config.toml
image_size = 48
downsampling_factor = 4
encoder_norm = "groupnorm"
encoder_weight_standardization = true
encoder_depths = [3, 6, 6]
loss = "mse"
decoder_padding_mode = "reflect"
decoder_widths = [32, 64, 128]
decoder_dropout = 0.1
decoder_upsampling = "nearest_conv"
init = "torch_default"
one_sided = false
adamw_lr_other_params = 0.0023
epochs = 29.7
final_lr_fraction = 0.05
Rows from block 4 of the encoder, named by matrix and row number. Rows with one number belong to one channel. Each number is 128 + 24 x the weight over its row's rms, rounded and kept within 0 to 255. All counts start at 0. After the name is the row's rms in percent of the matrix's.
# convs0: first 3x3 conv (encoder.blocks.4.convs.0.weight, 112x112x3x3, standardized in use), inputs 0-12, a 3x3 kernel for each
# convs1: second 3x3 conv (encoder.blocks.4.convs.1.weight, 112x112x3x3, standardized in use, transposed), outputs 0-12, a 3x3 kernel for each
convs0.29 121 [124  91 125 113 149 144 120 121 106 142 153 143 107 147 128 153 117 110 186 186 144 136 106 134 144 118  80 120 108 141 120 148 113 136  93  92 129 115 167 127  78 138 110 104  78 118 112 105 132 125 136 150 154 124 150 114 148  90  89 155  99 110 124 135 125 111 133 140 127 152 136 121  80  98 103 126 120 140 127 178 142 129 137 128 125 145 124 120 155 147 146 132 130 143 147 132 100 109 133 105 110 117 143 140  97 170 127 123 116 130 137 131 144 138 130 127 125]
convs1.29 106 [137 166 155 130  91 163 117 142 105 138 106 134 158  89 123 124 167 118 144 132 117 127 148 130 134 114 118 141 132 145 111 143 133 125 123 111  85 143 140 112  87 115 157 161 109 127 160 135 140 168  69 125 116 134 119 154 146 137 126 143 128 128 127  90 129 113 137 142 109 166  67 138 142 140 126 118 100 120 105 135 122 134 121 147 119 133 175 143 125 120 104 161 118 113 135 164 118 115 152 114 120 141 112 107 131 140 130 127 132 154 125 150 141 142 104  93 119]
convs0.30 097 [119 139 156 128 108  74 109 138 114 120 135 139 155 150 135 102 149 100 136 140 124 109  82 119 143  94 132  95 129 118 115 139 167 123 109 130 171 191  80 180 174 170 155 140 133 146  92 106 196 114 124 120 183 137 117  58 108 144 161 209 125 192 196 172 141  97  78 141 107 132 140 121 126 158 122 132 130 119 159 127 117 168 120 138 147  85 121 127 153 112 140 143 102  91 144 144 122 111  99 127 117 132 151 152 152 136 142 145 155 139 146  93 141 125 108 146 127]
convs1.30 113 [149 126 158 110 152  68 138 129 160 126 112 139 125 131 134 126 125 125 126 140 115 104 124 135 120 130 138 104 155 108 120 126 127  92 121  98 120  85 165 160 156 115 111  82 110 135 138 147  94 115 155 119 115 157 121 118 111 125 176 121 124 182 141 112 146 139 147 107 146 119 100 107 174  82 162 128 148 148 125 128  97 122 132 123 137 136  92 112 146 120 138 156 134 157 123 114 119 119 104 145 136 126 115 134 134 108 158 147 160 134 105 107 129 151 104 106 112]
convs0.31 096 [122 138 115 147 146 146 152 135 145 149  93 164 111 101 117 119 151 138 115 121 173 204  47  91  97  90  93 121 111 139 125 112 131 152 125 128 179 162 154 118 104 137  67 118 178 119 115 121 141 152 109 135 147  99 169  93 118  37  99  90 172 192 159 105 139  95 133  94 121 138 140 135 114 125 125 172 133 111 177 147  84 113 106 109 144 142 165 143 130 133 133 134 163  99  74 139 132 100  90 151 101 105 136 157 113 123 138  96 139 132 104 164 114 145 134 100 181]
convs1.31 096 [ 79 142 148 135 113  64 126 116  95 120 148  88 149 152  92 129  96 126 152 141 119 149 155 100 127 127 122 152 149  72 117 126  98 136 126 142 149 143 130 146  68 128 147 141 164 132 143 119  97 129 150 117  99 164 146 152 115 146 108 157 131 133 133 115 106 141 119 140 147 134 100 115 119 142 161 109  97 126 146 143 141  97  85  97 105 107 143 130 107 157 122 132 118 118 108 130 124 135  99 116 119 126 146 134 141 126 126 141 122 124  99 132 151 151 155 108 113]
convs0.32 143 [145 141 133 114 146 120 147 106 130 109 105 121 135 150 122 107  76 144 124 142 120 148 142 174 146 132 114 120 106 130 120 120 135 137 123 157 118 149 156 110 127 137  97 117 104 151 144 140 133 157 127 103 130 140  98 140 129 200 100  83 107 127 127 101 127 134 141 132 140 107  99 148 117 132 142  70 133 104 178 159 167 121 128 129 153 170 122 163 140 117 157 154 138 144 123 134 101 118 148 145 141 139 154 154 131 129 134 123 160 147 122 117 108 132 116 137 120]
convs1.32 101 [107 134 113 136 123 153  63 175 138 108 165 174 144  95 110 115 149 147 133 134 124 123 127 134 146 116 145 163 142 140 138 157 112 106  86 151  87 159 165 177 164 120 145 151 137 224  89 116  94  87 162 167 144 127 123 112 137 138 159  94 121 113 127 156  92 140  91 115 148 162 156 134 140 158 167 122 110  96 114  96 107  75 114 134 127 169 129 115 110 157 137 139 113 161 124 128 145 151 139 123 123 113 119 134 137 117 151 126 131 169 146 106 135 172 166 119 112]
convs0.33 085 [119 151  96 114 155 137 128 105  94  94 161 125 144 173 114 101 119 143 105 187 194 225 123 146 151 157 151 113 127 148  92 122 123 108 138 166 188  83 137 139 109 166 100 129 130 194 157 127 121 136 111 103 117 146 126 156  96  98 125 118 131  77 116 142 125 104 115 148  87 141 144 112 121 135 134 128 136 139 121 132  96  80 157 138 127 144 104 153 118 132 158 142 165  97 151 153  96 150  93 189 110 125 113 119 140 130 113 115 125 148 130  82 155 140 102 128 104]
convs1.33 089 [140 149 125 120 144 202 171  79 106 121 156 115 124 130 129 135 106 120 127 128 124 136 119 110 127 152 139 148 126 133 144 134 131 112 134  99  84 176 135 146  88 135 136 160 117 133 102 116 114 152 111 121 108 132 121 125 144 148  87 138 159 123 126 136 133 147 153 120 117 111  96 160 148 125 131 128 139 115 124  98 100 142 100 123 128 144 108 126 119 107 149 137 110 109 133 131 131 121 106 105 103 114 140 128 125 136 121 118 134 138 141 112 126 140 120 115 139]
convs0.34 083 [127 116 177 127 121 178 141 115 139 121  61 159  99  74 152 115  81 151 141 124 162 132  84  72 154  87 161 132 135 120 161 150 126 124 137 104 124 150 150 150 132 100 155 125 126 148  85  83 149 113  86  93  98  91 122 104  93 111 123 182 100 208 140  89 163 127  94 146 162 120 184 115 111 115 135 155 100  97 127 136 125 162  97 115 145 137 103 152 136 136 169 155 107 161 156  91 165 171  91 148 163 126 132 161 145 122 136 112 134 135 131 102 127  72 111 167 132]
convs1.34 110 [172 100 118 120 161  86 165 127 132 185  85 108 125 136  92 138  96 118 111 144 117 144 117 133 122 136 114 122 158 150 159 129  98  84 161 139 153  99 162  96 135 101 207 142  90 132  40 112 133 191  87  92 147 143 157 146 175 129 163 155 174 133 135 134 135 126 127  99 157 181 122 147  96 131 120 137 133 127 134 129 149 134 150 145 128 118 147 155  79 207 116 141 148 146 112 170 126 113 137 135 109 112 132 140 135 149 146 124 154  91 141 114  97 115 179 135  79]
convs0.35 075 [146 102 136 119 175 182 133  95  83 144 164 127 109 157  89 116 166 154 116 136 117 162 166 141 116 138 111 132 118 194 122 127 130 163 119 141 126 101 138  90 117 135 121  98  99  88 100 160 147 148 124 120 134 155 144  93 114 133 163 126 118 128 129 136 165 137  53 192 155 143  98 137 106 117  97  87  70 125 135  63 154 125 142 115 125 173 122 128 144 165  87 142 173  82 133 170 113 165 109 148 161 128 139 125 125 103 132 137 125 151 118 132 122 169 127 137 153]
convs1.35 108 [136 194 143 128  44 156 140 149 111 142  86 126 110 168 145 113 190 104 123 110 129 122 108 129 126 107 120 116 121 129 140 116  82 120 159  62 174 122 143 141 116 112  55 120 171 151 131 133 116 133 123 123  86 149 153 137 126 116 133  97 118 154 103 143 119 143  62 147 107 135 132 107 147  70 125 118 168 116 126 122 102 153  84 145 119 108 130 103 162  91 110 156 111 100 113 152 133 121 111 126 166 117 140 130 130 137 140 130 122 162  66 124  89 141 112  90 159]
convs0.36 102 [129 141 103 122 104  96 136 117 148 126 152 122 120  91 136 153 111 112 121 115  63 182 163 117  93 108 139 161  99 118 138  96 133 125 149 121  73 158  64 183 176 139 160 117 141  99  88 136 138 137  97 124 116 131 116 135  96 169 122 110 162  83 160 108 109 143 135 113 127 155 118 169  96 153 216 109 123 129 154  63  79 149 123 140 165 117 136 119 131 137 163 146 134 134  98 137 105 131 133 142 143 103 157 172 130 121 124  82 134 132 127 130 110 125  95 124 165]
convs1.36 088 [105 151 101 154 108 126 141 163 150 135 136 159 119 134  94 114 170 132 134 139 121 124 134 111 144 123 135 133 128 108 136 108  71 120 149 152 129 104 175 132 139 199  68 156 116 147  87 151 131 142 132 109 122 129 124 160 144 140 133 135 132 148 130 150 148 131 133 123 130 117  95 108 132  91 142 126 105 131 167 138 114 124 124 163 122 122 142 127 102 123 130 113 127 107 129 155 123 143 124 112 110 120 136 135 147 118 116 133 107 134 100 138 156  81  99 107 129]
convs0.37 095 [153 169 136 118 141 113 119 138 113 105 112 124 123 121 150 154 132 111 195 164 164 255 231 179 152 157 106 156 131 125 154 135 143 154 133 122 148 151 174  76  69 176 157 126 175 144  91 144 116 104 154 156 146  95 101  76 128 139  87  88 163 130 123 168 145 137 115 186 122 127 114 133 150 130 118  86  87 106 149 135 121 143 130 127 172 111 129 140 127 139 156 150 116 184 145 123 105 123 165 188 203 156 187 204 121 228 181 133 117 132 138 139 159 106 153 126 152]
convs1.37 102 [128 100 136 106 158 112 147 150 133 120 139 132 118 151 124 144 146 103 122  98 104 109 112  83 105 100 104 111 115 125 125 134 148 123 146 106 130 153 131 128  58 134 161 128 128 143 117 110 103 150 143 169 117 152 125 120  95 143 136 142 118 119  91 143 135 148 109 125 159 181 123  84 157 153 145 169 142 160 110 154 157 117  95 125 137 133 181 102 138 113 119 122 171 155 114  83 151 173  93 178 130 122 200 118 110 160 165 147 115  89 115 148 143  86  97 115 125]
convs0.38 114 [149 154 158  99  98 160 108 123 146 125 122 142 170 154 138 113 139 133 132  83 106 146 120  83 152 156  75 121 134 105 120 117 153 141 125 181 103 105 104  67 120 114 166  75 124 131 128 140 137 137 111  94 137 115 118  84 111 133 121 158 130 116 150 154 138 116 146 119 149 138 144 109 111 147 194 126 211 119 119 156 171 131 128 139 123 134 162 121 120 173 132  88 148 115 145 111 121 127 117 153 134 142 121  98 156 131 128 127  92 133 118  72 166  99 130 165 134]
convs1.38 104 [136 104 149 111 145 114 137 111 120 147 139 100 113 103 159 121 100 159 145 120 122 162 127 127 135 148 130 134 132 117  87 130 163 130 103 148  97 137 177 119 131  84 144  63  91 127 113 125 157 112 153 130 113 132 120 140 128 132 150 133 131 126 129 127 101  89 127 145 137 149 140 145 145 155 125  92 156 158 149 140 129 117 180 134 123 127 126 124 128 148 149 123 118 135 142 105 140 144 105 122 110 132 137 119 133 135 151 135 149 104 110 110 174 137 124 165 141]
convs0.39 076 [133 145 120 142 135 142 116 135 166 119 138 127  96 121 128 115 127 172 143 156 127 165 141 150 152 121  64 148 135 164 108 153 127 138  94  86 157 151 161 136 139 110 128 118 112 132 135 163  91 145 133 122 123  82 122 118 118 111 111 153 112 107 255  97 186 111 144 134 125 134 108 130 114 147 113 133 151 158 157 175 105 121 119 115 126 108 131 126 118 154 141  95 135 118 108 131 105 104 158 149 147 146 138 144 155 145 157 152 120 133 130 141  97 120 103 123  92]
convs1.39 109 [144 146  80 125 171 110  64 219 113  75 143  82 136 136 139 122 128 160 124 109 122 106 133 118 114 115 118 156  85 137 106 208 123  94 153  79 107 156 117 162 140 130  97 201 186  52 130 130 147 138 129 100 180 110 126 172 165 185 140 129 240 147 128 114 132 114  91 127 125 146 158 126 108 128 154 100 176 145 130 138 113 162 115 105 176  57 188  90 156  98 151 147 131  70  94 161 161 159 106 107 144 121 147 159 139 137 125 112 100  93 160 189 145  77 159  78 164]
convs0.40 090 [141 167 134 143 150 155  87 112 155 157 137  98 116 124  74  98 174 160 120 133 206 140 122 141 100 153 137 149 153 134 136 140  70 115 114 168 122 168 111  84 157 136 196 135 185 133 152 176 123 143 132  61 145 150  73 166 117 128 105  81 199 165 131 130 167 114 122 145 117 131 160 116 138 174 140  97 177 160 133  97 132 133 116 107 123 165 171 125 132 131  96 124 167  85 149 154 164 125  98  70 111 123 130 131 129 109 124 127  99 136 143 154 105 131 147 150 140]
convs1.40 096 [145 118 105 155 157 163  64 138 111 130 120 135 161 127  83 113 166 129 117 135 144 129 108 141 126 105 118 124 121 154 161 144 146 103 148 153 160 132 119 160 192 127 104 111 139 123 145 129 160 141 116 143 165 110 136 133 137 122 138 145 105 129 126 128 142 159 111 126 107 135 123 175 106 131 140 150 143 110 113 148 148 131 119 123 112 170 152 118 107 141 131 161 146 137 127 142 140 112 129 128 145 143 134 133 138 120 154 103 148 130 137 132 137 153 133 119 144]
convs0.41 082 [141 118 136 143 147 128 115 148 127 129 142 139  86 136 149 169  89  99 101 154 196 174 153 171 156 172 126 136 120 121 147 117 146 112 144  69 112 149 158 114 162 121 122  81  78 124 111  90 159 105 159 138 174 127  83 180 125  94  85  76 127  88 100 123 168  85 181  75 111 110 174 146 167 176 131 137 113 102 120 122 117 118 126 151  92 137 124 115 114 154 155 126 123 105 129 121 164 112 140 168 151 156 137  99 127 136 101 133 120 118 141 135 177  56  74 115 153]
convs1.41 086 [110 185 143 120 110  98 121 100 135 106 158 152 139 105 124 148 105 131 137 114 118 128 120 123 127 131 147 110 126 118 140 109 145 167 104 153 100 111 170 124  97 111 156 113 120 136 128  99 151 122 104 144 139 169 132 126 141 150  90 131 149  87 151 134 135 120  79 117 145 165 147 103 154 115 124 110 159 101 109 127  97 159  93 139 122 167 112 118  84 132 157 112 115 129 144 119 130 147 124 122  92 116 115 137 119 135 138 126  86 161 101 152  87 115  90 141 160]
convs0.42 083 [123 103  97 184 135 120  89 156 159 109 146 130 142  72 101 140 116 141 144 122 129 148 124 150 115 105 135 152 136 125 138 187 140  95  99 155 124  56 142 145  60  92 102 123 111 159 103 125  91 202 156 138 152 100 156 105 119 117 118  70 154 115  92 140 137 157 122  92 145 134 123 129 133 150 115 138 135 128 142  76  66 128 141 157 123 131 106 123 155 138 111 135 129 122 154 152 141 134 129 117 131 109 136 127 113 116 102 123 131 118 176  96 178 106 126 111 134]
convs1.42 137 [ 67  68 151 160 167  93 117 147 155 154 101 124 104 128 115 120 157 116 133 128 127 127 125 131 121 124 121 100 124 132 129 136 129 120 131 143 110 163 121 150 125 166 150  84 138  46 110 183 148 111 111 133 128 126 117 131 154 132 119 134 115 119 120 149  74 130 135 123 145 102 146 140 136 133 127  95 130 112 144 135 114 120 157  95 104 131 162 133 104 119 129 105 128 114 116 136 147 162 107 126 120 151 132 115 119 127 126 116 147  96 146 186 122 129 122 120 135]
convs0.43 080 [131 135 145 124  86 146  94 129 123 134  99 118 136 121  72 129 138 152 150 143 128 146 169 131 133 130 138 136 130 150 144 181 216 142 189  84 120  88 118 144  95  82 205 139  93 129  82  95 171 126 254 119 127 104 129 109  95 198 143 173 213 190 133 132 143 124 105 137 103  94 177 110 119 116 122 100 126 133 134 151  83 115 113 128 141 144 140 148 133 119 117 117 118 112 159  88 115 114 138 145 128 120 143 151 139 107 168 173 131 142  94 147 169  96 135 132 117]
convs1.43 103 [162 150 152 127  65 106 105 114 143 143 146 120 140 156  96 129  92 186 122 123 130 102  99 132 124 122 132  79 131  89 138 121 165  86 156 103 111 159 115 115 105  78 156 110 107 156 101 159 137  92 110 123 149 115 157 109 128  99 120 114  88 128 156  95 145 108 137 146 131 106 145 145 127 118 119 174 122 105 126 121 132 119 106 111 134 169 124 110 125 136 152 135 106 122 121 121  90 112 158 155 125 149 116 170 147 118 146 116 153  88  96 103 141  99 173  76 141]
convs0.44 091 [141 192 142 117 183  86 122 151 121 134  98  72 166  86  68 133 120  93 135 146 117 163 132 134 136 146  97 134 136 129  85 162 163 121 166 165 177 111 116 124  96  74 150 145 128 153 135 146 121 125 161 150 128 120 135 127  98  76  76 130  84 113 212 145  79 149 108  74 139 139  92 217 127  98 118 144 115 129 104 103 135 116 144 134 153 162 145 128 116 150  93 180 166 110 154 163 108 174 189 137 114 146  95 127 139 129 112 146 121 114 140 123 162 147 151 111 156]
convs1.44 117 [ 87 178 147 125 146 148 141 100 114 104 120 168 132 121 116 135 142 133 139 121 119 140 136 138 143 133 138 198 116 118 126 108 119 174 138 120 118 159 106 104 144 161 112  87 149  84 209  88  94 120 163 165  68 138 163 163 112 163 136 111 166 151 110  78 157 128 140  82 136 136 152 153 145 136 109 131 127 107 131 119 127 165 122 108 179 148 145 151 133  98 140 165 111 139 152 139 113 145 101 130 121 131 137 125 131 146 135 119 118 128 151 116 152  81  90 168 163]
convs0.45 077 [134 124 174 137 146 132 143 197 128 114 144 130 123  99 116 161 107 150 127 126 119  65 155 117 113 108 120  96 127 197  86 172 124 130 145 159 120 144  96  78 127 113 113 146 168  84 137 138 171 156 123 107  91 109  73 111 118 128 153 121 108 160 135  98 157  78  97 120 115 142 140  83 135 117 100 141 106 104 127 115 116 106 135 144 137  92 135 128 128 153 118 190 146 144 100 158 108 142  95 109 127 127 118 124 135 115  94 129  81 176 120 175 118 160 128 160  88]
convs1.45 103 [ 97 100 114  98  68 173 137 106 109 156 178  99 112  66 127 124 145 100 129 118 125 122 124 140 126 127 122 101 171 140 104 135  96 131 155 126 139 156 146 147 139 111 117 114 131 142 135 185 140  82  66 145 163 112 124 150 117 124 113 107 121 102  91 133 160 121 163 161  94 107  91 181 125 136 120 106 134 128 131 137 114 146 119  88 120  98 116 134 143  98 129  75 134 181 125  69 111 115 160 124 122 119 102 139 132 141 126 120 138 126 144  78 174 144  96 146  92]
convs0.46 088 [146  99  88 153 101 148 152 132 118 139 114 117 121 135 175 159 210  70 122 101 132 148 169 104 131 133 103 142  98 130 113 168 126 118 178  83  80 141 140  71 168 166 156 136 127 132 134 139 142 123 105 135 103 135 120 125 161 128  97  58 148 139 139 165 100 156 140 126 152 140 122 128  78  96 116 137 148  98 100 136 101 122 156 133 151 135 118 143 111 122 122 155 144  87 120  97 143 131 106 127 133 128 121 113 119 104 147 164 158 120  94 115 158 113 103 173 128]
convs1.46 095 [159  96 149 145 186  80 145 159 148 115 160 158 155 105 142 126  90 122 145 122 127 138  92 126 142 156 117 120 150 104 135 102 165 139 129 113 122 107 154 170 127 141 176  99  93  94 166 104 153 103 162 140 124 100 106 132 122 153 143 122 116 130 156  96 153 133 117 144 118 151 129  87 120 140 115 128 150 128 119  88 129 137 120 107 150 129 121  72 134 137 129  87 135 113 113 113 128 122 119 142 134 119 114 153 144 110 139 117 133 103 150  98 145 106 129 106 146]
convs0.47 087 [145 123  86 118 152 177 206 171 123 106 126  97 148 183 140 127  87 114 104 110 133 161 174 165 122 173 144 107  99 138  99 169  98 127 177 115 111 158 149 132 164 113 106 152 117 161 136 113 145 132 120 132  75 137 136 121  97 128  47 170 108  41 154 168 108 140 130 142 121 101 151 145 173  79  88 147 126  97 173  73 137 120 160 163 124 102 134 124 162 159 131 125 129 126 141 126 106 123 143 122 118  89 145  78  79 187 171 148 139 102 149 112 156 138 134 203 116]
convs1.47 088 [131 100  94  59 119  91  89 153  55 113 123 127 114 109 128 153 110 146 134  99  92 120 113 111 149 165 141 145 101 113 137 128 133 119 142 149 124 150 147 156 162 147 156 172 121 155 125 102 126 128 134 113 159 138 100 104  97 128 149 119 183 115 110 141 154 123 142 117 103  85 109 166 126 110 178 123 136 127 106  74 152 119 142 152  91 152 156 136 116 142 129 115 135 152  99 141 114 149 131 123 130 120 147 115 128 115 116 143 121 133 139 146 130 118 115 112 126]
convs0.48 084 [152 100 157 115 144 136 121  92  93 100 166 181 116 100 131 142 114 128 171 152 110 177 171 123 156 183 150 147 119 141 106 114 130 127 113  98 157 193 207  59 107 113  99 121 156  74 139  91 153  98 145 139 146 122  51 127 117 123 123 150 126 129 169 131 118 207 119 129 144 129 108 147 129 104 106 132 135 141 123  92 174 118 102  75 120 141 142 125 108 148 142 159 127 125 151 130 152 151 165 149 111 141 145 110 117 108 164 134  78 103 103 143 116 150 118 131 140]
convs1.48 092 [130 160 138 138 153 139 119 163  94 123 158 148 129 117 159 173 107 128 141 120 105 132 126 121 145 121 117 102 134 155 171  82 129 171 120 106 118 119 136 135 139  85 151 165 197 122 146 145 134  68 163 132 131 119 114 109 133 127 114 133 146 135 164 156 131 119 126 112 146 115 130 159 135 133 145 101 116 119 132 127 142 128 154 143  94 148  84 130 105 183 161  87 115 159 139 157 117 132 134 139 105 109 115 156 117 154 143 141 138 166 135  77 148 153 150 153 117]
convs0.49 123 [118 118 133 134 111 137 137 140 126 110 169 106 162 176 166 128 166  98 126 157 150 184 232 158 104 157 106  89 132 140 145 136 135 141 137 115 169 139 103 184  59  86 166 120 121 145 139 154 119 106 141 133 138 121 136 142 102 133  62 105 155  94 121 123 142 111 145 132 132 109 145  99 120  90  99  79   0 126 142 107 155 134 112 142 125 146 172  94 113 163 144 110 135 108 143 124 142 133 115 128 118 115 121 111 121 136 126 123 154 125 119 113 175 134 128 114 148]
convs1.49 124 [159 126 128 139 138  65 150  99 180 128 166 137 159 118 147 118 137 120 135 114 140 126 119 133 126 144 127 134 110 132 106 134 119 150 140 119 144 140 154 106 111 155 118 127 200 145 150 107 156 118 136 132 149 117 117 139 107 134 134 136 129 122 127 136 129 137 140  95 143 129 156 104 137 125 108 111  64 128 105  94 128 134 118 155 136 104 136 145 143 129 126 123 113 139 100 122 136 145 132 115 133 124 129 118 126 118 128 122 165 115 109 128 170 128  90 130 148]
convs0.50 095 [153 153 122 131 130 136 181 137 110 143  79 140 113 109  85 113 151 161 116 134 114 219  44  92  82 136 146 104 136 142 117 119 135 145 134 159  85 126 101  36  94 118 124  92 159 166  90 152 139 145 126 140 134 133 136  63  65  84  98 109 136 155 173 138 125 120 119  88 139 141 116 131  73 139 128 132 161 144 111 134  77 155 133 153 153 119 138  98 143 126 175 103 158  98 102 113 127 114 157 161 149 108 128 183 129 169 140  90 165 118 169 127 113 108 132 141 141]
convs1.50 096 [119 146 146 149  90  83 130  54 106 113 120 125 147 153 163 131  94 121 138 130 135 155 151 110 134 130 122 128 154 144 123 151 128 126 106 146  93  79 124 142 106  73 135 144 157 118 164 109 116 118 109 129 140  99 137 136 137 137 125 145 162 147 111 128 145 122 128 151 121 116 138 115 119 139 141  91 104 148 152 155 122 112 110 126 132 162 125 125 124 125 160 128 122 109 112 138 123 154 100 115 109 139 129 136 136 103 129 140 120  87 128 111 146 105 136  89 148]
convs0.51 090 [122 133 118 113 151 161 112  98 114 157 123  95 106 117 108 137 130 127  90 129 138 154 179 154 169 219 182 123 110 132 115 139 111 141 175 114 140 151 171 119  92 122 112  56  95 137  90 171  89 104 155 116 138 151  91  60  33 135  87  58 140 132 134  80 108 145 112  85 150 165 109 138 110 128 126  70  89  97 188 146 188 138 142 135 135 152 132 119 131 147 125 143 142  93 179 169 102 119 131  83  66  78  78 108 122 117 206 241  92  97 120 134 172 182 150 115 105]
convs1.51 096 [148 147 146 153 124 158 161  86 117 143 143 119 154 123 166 133 101  93 104 104 114 108 124 119  93 133 127 141 127 109 110 106  99 156 126 151 103 114 139 199 118 154 121 171 122 125 158 143  77 181 131 141  55 127 159 136 127  97  94 111 112  93 116 108 158 107 139 136 140 127 115  91 163 139 155 146 125 110 148 127 130 111 152 131 119 119 150 101 129 136 164 115 122 105 148 124 175  51 127 153 117 127 123 127 124 125  95 124 101 139 122  76 125 113 170 114 162]
convs0.52 132 [147  94 133 107 151 131 121 140 121  79 110 128  80 130 113 130 142 132 120  85 130  94 160 130 107 166 122 165  87 137  96 123 164 120 159 124 133 106  61 188  57  60 102 116 198  91 184 140 121 123 117 145 134 144 161 125  77 101  45 156 150 125 157 138 131 123  99 155  91 121 131 121  76 150 114 120 131 155 118 163 114 141 155 134 145 159  94  79 143 140  76 131 162  72 145 130 160 137 108 131  98 105 101 104 147 101 106 138 116 131 150 126 107 116 142 148 107]
convs1.52 103 [154 123 114 129 173  75 146 108 130 111 117 132 144 153 104 140 100 135 132 127 133 116 124 153 125 151 141 139 127 133 149 126 143 105 126 156 152  77  56  41 125 124  99 130 107 138 147 143 121 122 133 158 116 149 146 118 123 141 113 121 146 122 153 122 142 128 132 120 142 128 132 135 125 149 105 142 107  62 119 124 112  99 117 166 103 129 159 155 187 112 135 134 159 139 115 128 140  99 130 109 105 147 126 109 140 102 124 116 153  89 142 155 137 109 111 170 114]
convs0.53 144 [169 181 148 128 133 118 166 115 135 131 135 147 131 188 133 140 144 133 134 149 141 190 108 126 117 123  95 146 124 105 130 134 117 118 139 145 144  94  84 135  81 108 121 144 150 116 156 142 127 119 136 102 142 116  85 184  94 110 132 119 126 134 178 125 114 140 162 145 120 155 124 140 152 107 106  87  81 147 112 137 120  90 125 170 153 140 123 137 114 118 124  85 125 128 166 155 125 150 110 118 119 119 147 152 118 187 166 121 144 151 142 134 138 122 137 126 117]
convs1.53 112 [105 133  57 126  64 139 128  92 142 127 113 116 145 138 125 123 152 134 139 119 122 135 161 113 120 119 119 133 121 165 112 119 160 135 119  99 130 130 124 114 117 144 143 123 123  92 172 121 158 126 126 123 170  91 116 135 133 129 118 161 145  97 138 133  93 102 136 125 142 110 127 149 139 113 126 124  73 124 120 137 131 131 155 105 154 164 123  97 117 151 130 128 131 136 159  98 120 104 173 107 133 134 108 125 150 118 132 139 123 144 132 143 146 152 117  86 115]
convs0.54 073 [143 122  91 130 116 126 131  90 121 147 135 100  88  66 153 183 135  98 119 171 161  90 116 140 175 109 149 131 151 108  96 145 140  97 142 128 127 155 120 139 100  84 166  75 133 142 124  81 134 120 161 175 151 145 107 106 100 170  78 113 135  59 122 147 107 136 116  94 122 116 118 156 166 115  97 159 172 164 184 132 137 129 128 144 133 120 135 118 108 120 112 121 104 142 133  93 142 146 121  89  93  77 101  78  93 119  88 132  80  97 162 101 112 132 144 135 159]
convs1.54 089 [104 146 113 112 170  93 140 163 151 132 141 112 123 100 132 131 141  98 119 135 119 114 122 128 134 125 119 142 123 132 103 128 128 158 162  87 170  75 144 118 109 111 149 159 135 151  93 184 142 134 114 128 121 119 110 132 106 144 169 103 143 114 119 156 138 149 126 142 127 116 128 131 124 110 145 158 144 132 132 122 141 137 132 138 119 146 154  79 134 140 110 143 159 131 125 144 133  97 128 134 132 125 116 134 145 144 146 117  99 138 110 133 124 122 187 114 148]
convs0.55 084 [140 130 108 122 136 103 131 108 168  85 157 186  76 146 112 136 109  91 128 200 144 201 129 163 175 150 145 139 124 116 157  89 146 103 127 127 174 124 135  87 130 122 113 119 128 155 156  99 149 148 143  85 130 147 125 127 186 109 102 122 106 137 140 121 134 114 147 121  96 155 108 142 186 146 157 105  85  67  72  86 130 138  89 117 136 170 137 134 154 144 114 148  96  97 147 198 216 102  89 163  89 109 106 122 103 156 156 137 107 124 121 146 115 126 127 154  96]
convs1.55 089 [ 61 151 146 145 169 141 202 117 118 123  93 136 130 131 137 153 127  93 126 118 138 131 140 122 130 118 128 139 145 134 162 122 109 129 114 102 113 135 148 113 122  97 126 123 109 113 105 113 129 116 103 139 126 175 147 119 131 136 113 145 129 127 146 145 131 104 130  94 120 119 137 155 137 114 118  91 145  98 130 153 124 152 145 129 111 128 114 102 159  90 121 114 123 125  88 140 122 159  86 119 121 122 100 144 118 138 114 129 156 118 140 135  92 139 160  92 172]
convs0.56 095 [153 126 114 150 134 129 123 133  80 143 160 152 149  97 130 156 106 111 140 164 162 170 122  96 156 126 248 136 118 132 111 127 106 142 151 107 123 114  74 110 154 132  97 161 161 144 117 101  96  94 100 164  72  89  99  69  61  92  24  70 117  98  96 154 118 146 122 101 108 100 109 115 139  95 117 162 208 171 161 255 127 130 122 142 113 162 127 135 110 129 151  87 130 128 144 125 121 117 134 192 205 194 183 155 127 178 140 109 119 123 148 152 102 121 126 100 147]
convs1.56 105 [145  84 151 152 129 131 104 156 153  94 128 125 155 116 126 120 146 132 137 151 127 115 134 111 142 125 130  74 150 123 144 119 118 134 152 172 147  78 165 141 124  79 113 124 140 121  83 129 104 133 123 129 141 132 140 100 128  90 153 154 138 122 130 104 120 142 158 112 102 115 141 144 152 135 140 109 136 129 102 120 127 153 132 136  95 134  96 143 122 130 142 143 110  91 132 116 131 129 132 194 150 134 140 136 108 116 133  95  98 131 164 144 126 124 151 137 147]
convs0.57 095 [134 124 123  77 140 150  83 168 131 136 119 154  75  96  97 116  94 131 144 134 130 158 158 140 150 142 135 105 125  87 164 103 111 140 144 177 196 123  93 215  87 125 112 113 123 143  76  97 180 149 153 130 117 160 129 122 101 222 134 100 148  95 188  86 102 142 137  95 143 139  63 127 104 126 148 128 141 137 172 130 174 134 117 116 132  85 102 158 123 141 134 134 136 151 110 108 156 109  89 112 124 125 162 158 164 142 157 148 147 147 146  70 152 122 117 143 139]
convs1.57 098 [ 97 140 127 129 104 122 116 159 179 164 147 163  51  58 124 122 137 140 119 111 111 117 109 152 117 121 130  87  75 119 180 168 129 119 113 127 145 138 126 122 161 141 107 141 161 117 136 128 152 101 110 134 134 136  91 103 139 179 148 155 140 136 163 124 205 129 123  86  78 134 123 154 158 144 123 126 134  77 120  93 106 111 136 142 134 126 139 141 151 114 117 118 102 102 159 133  91 135 104 124 136 147 143 139 121 122 109 100 157  76 115  68 138 192  88 132 114]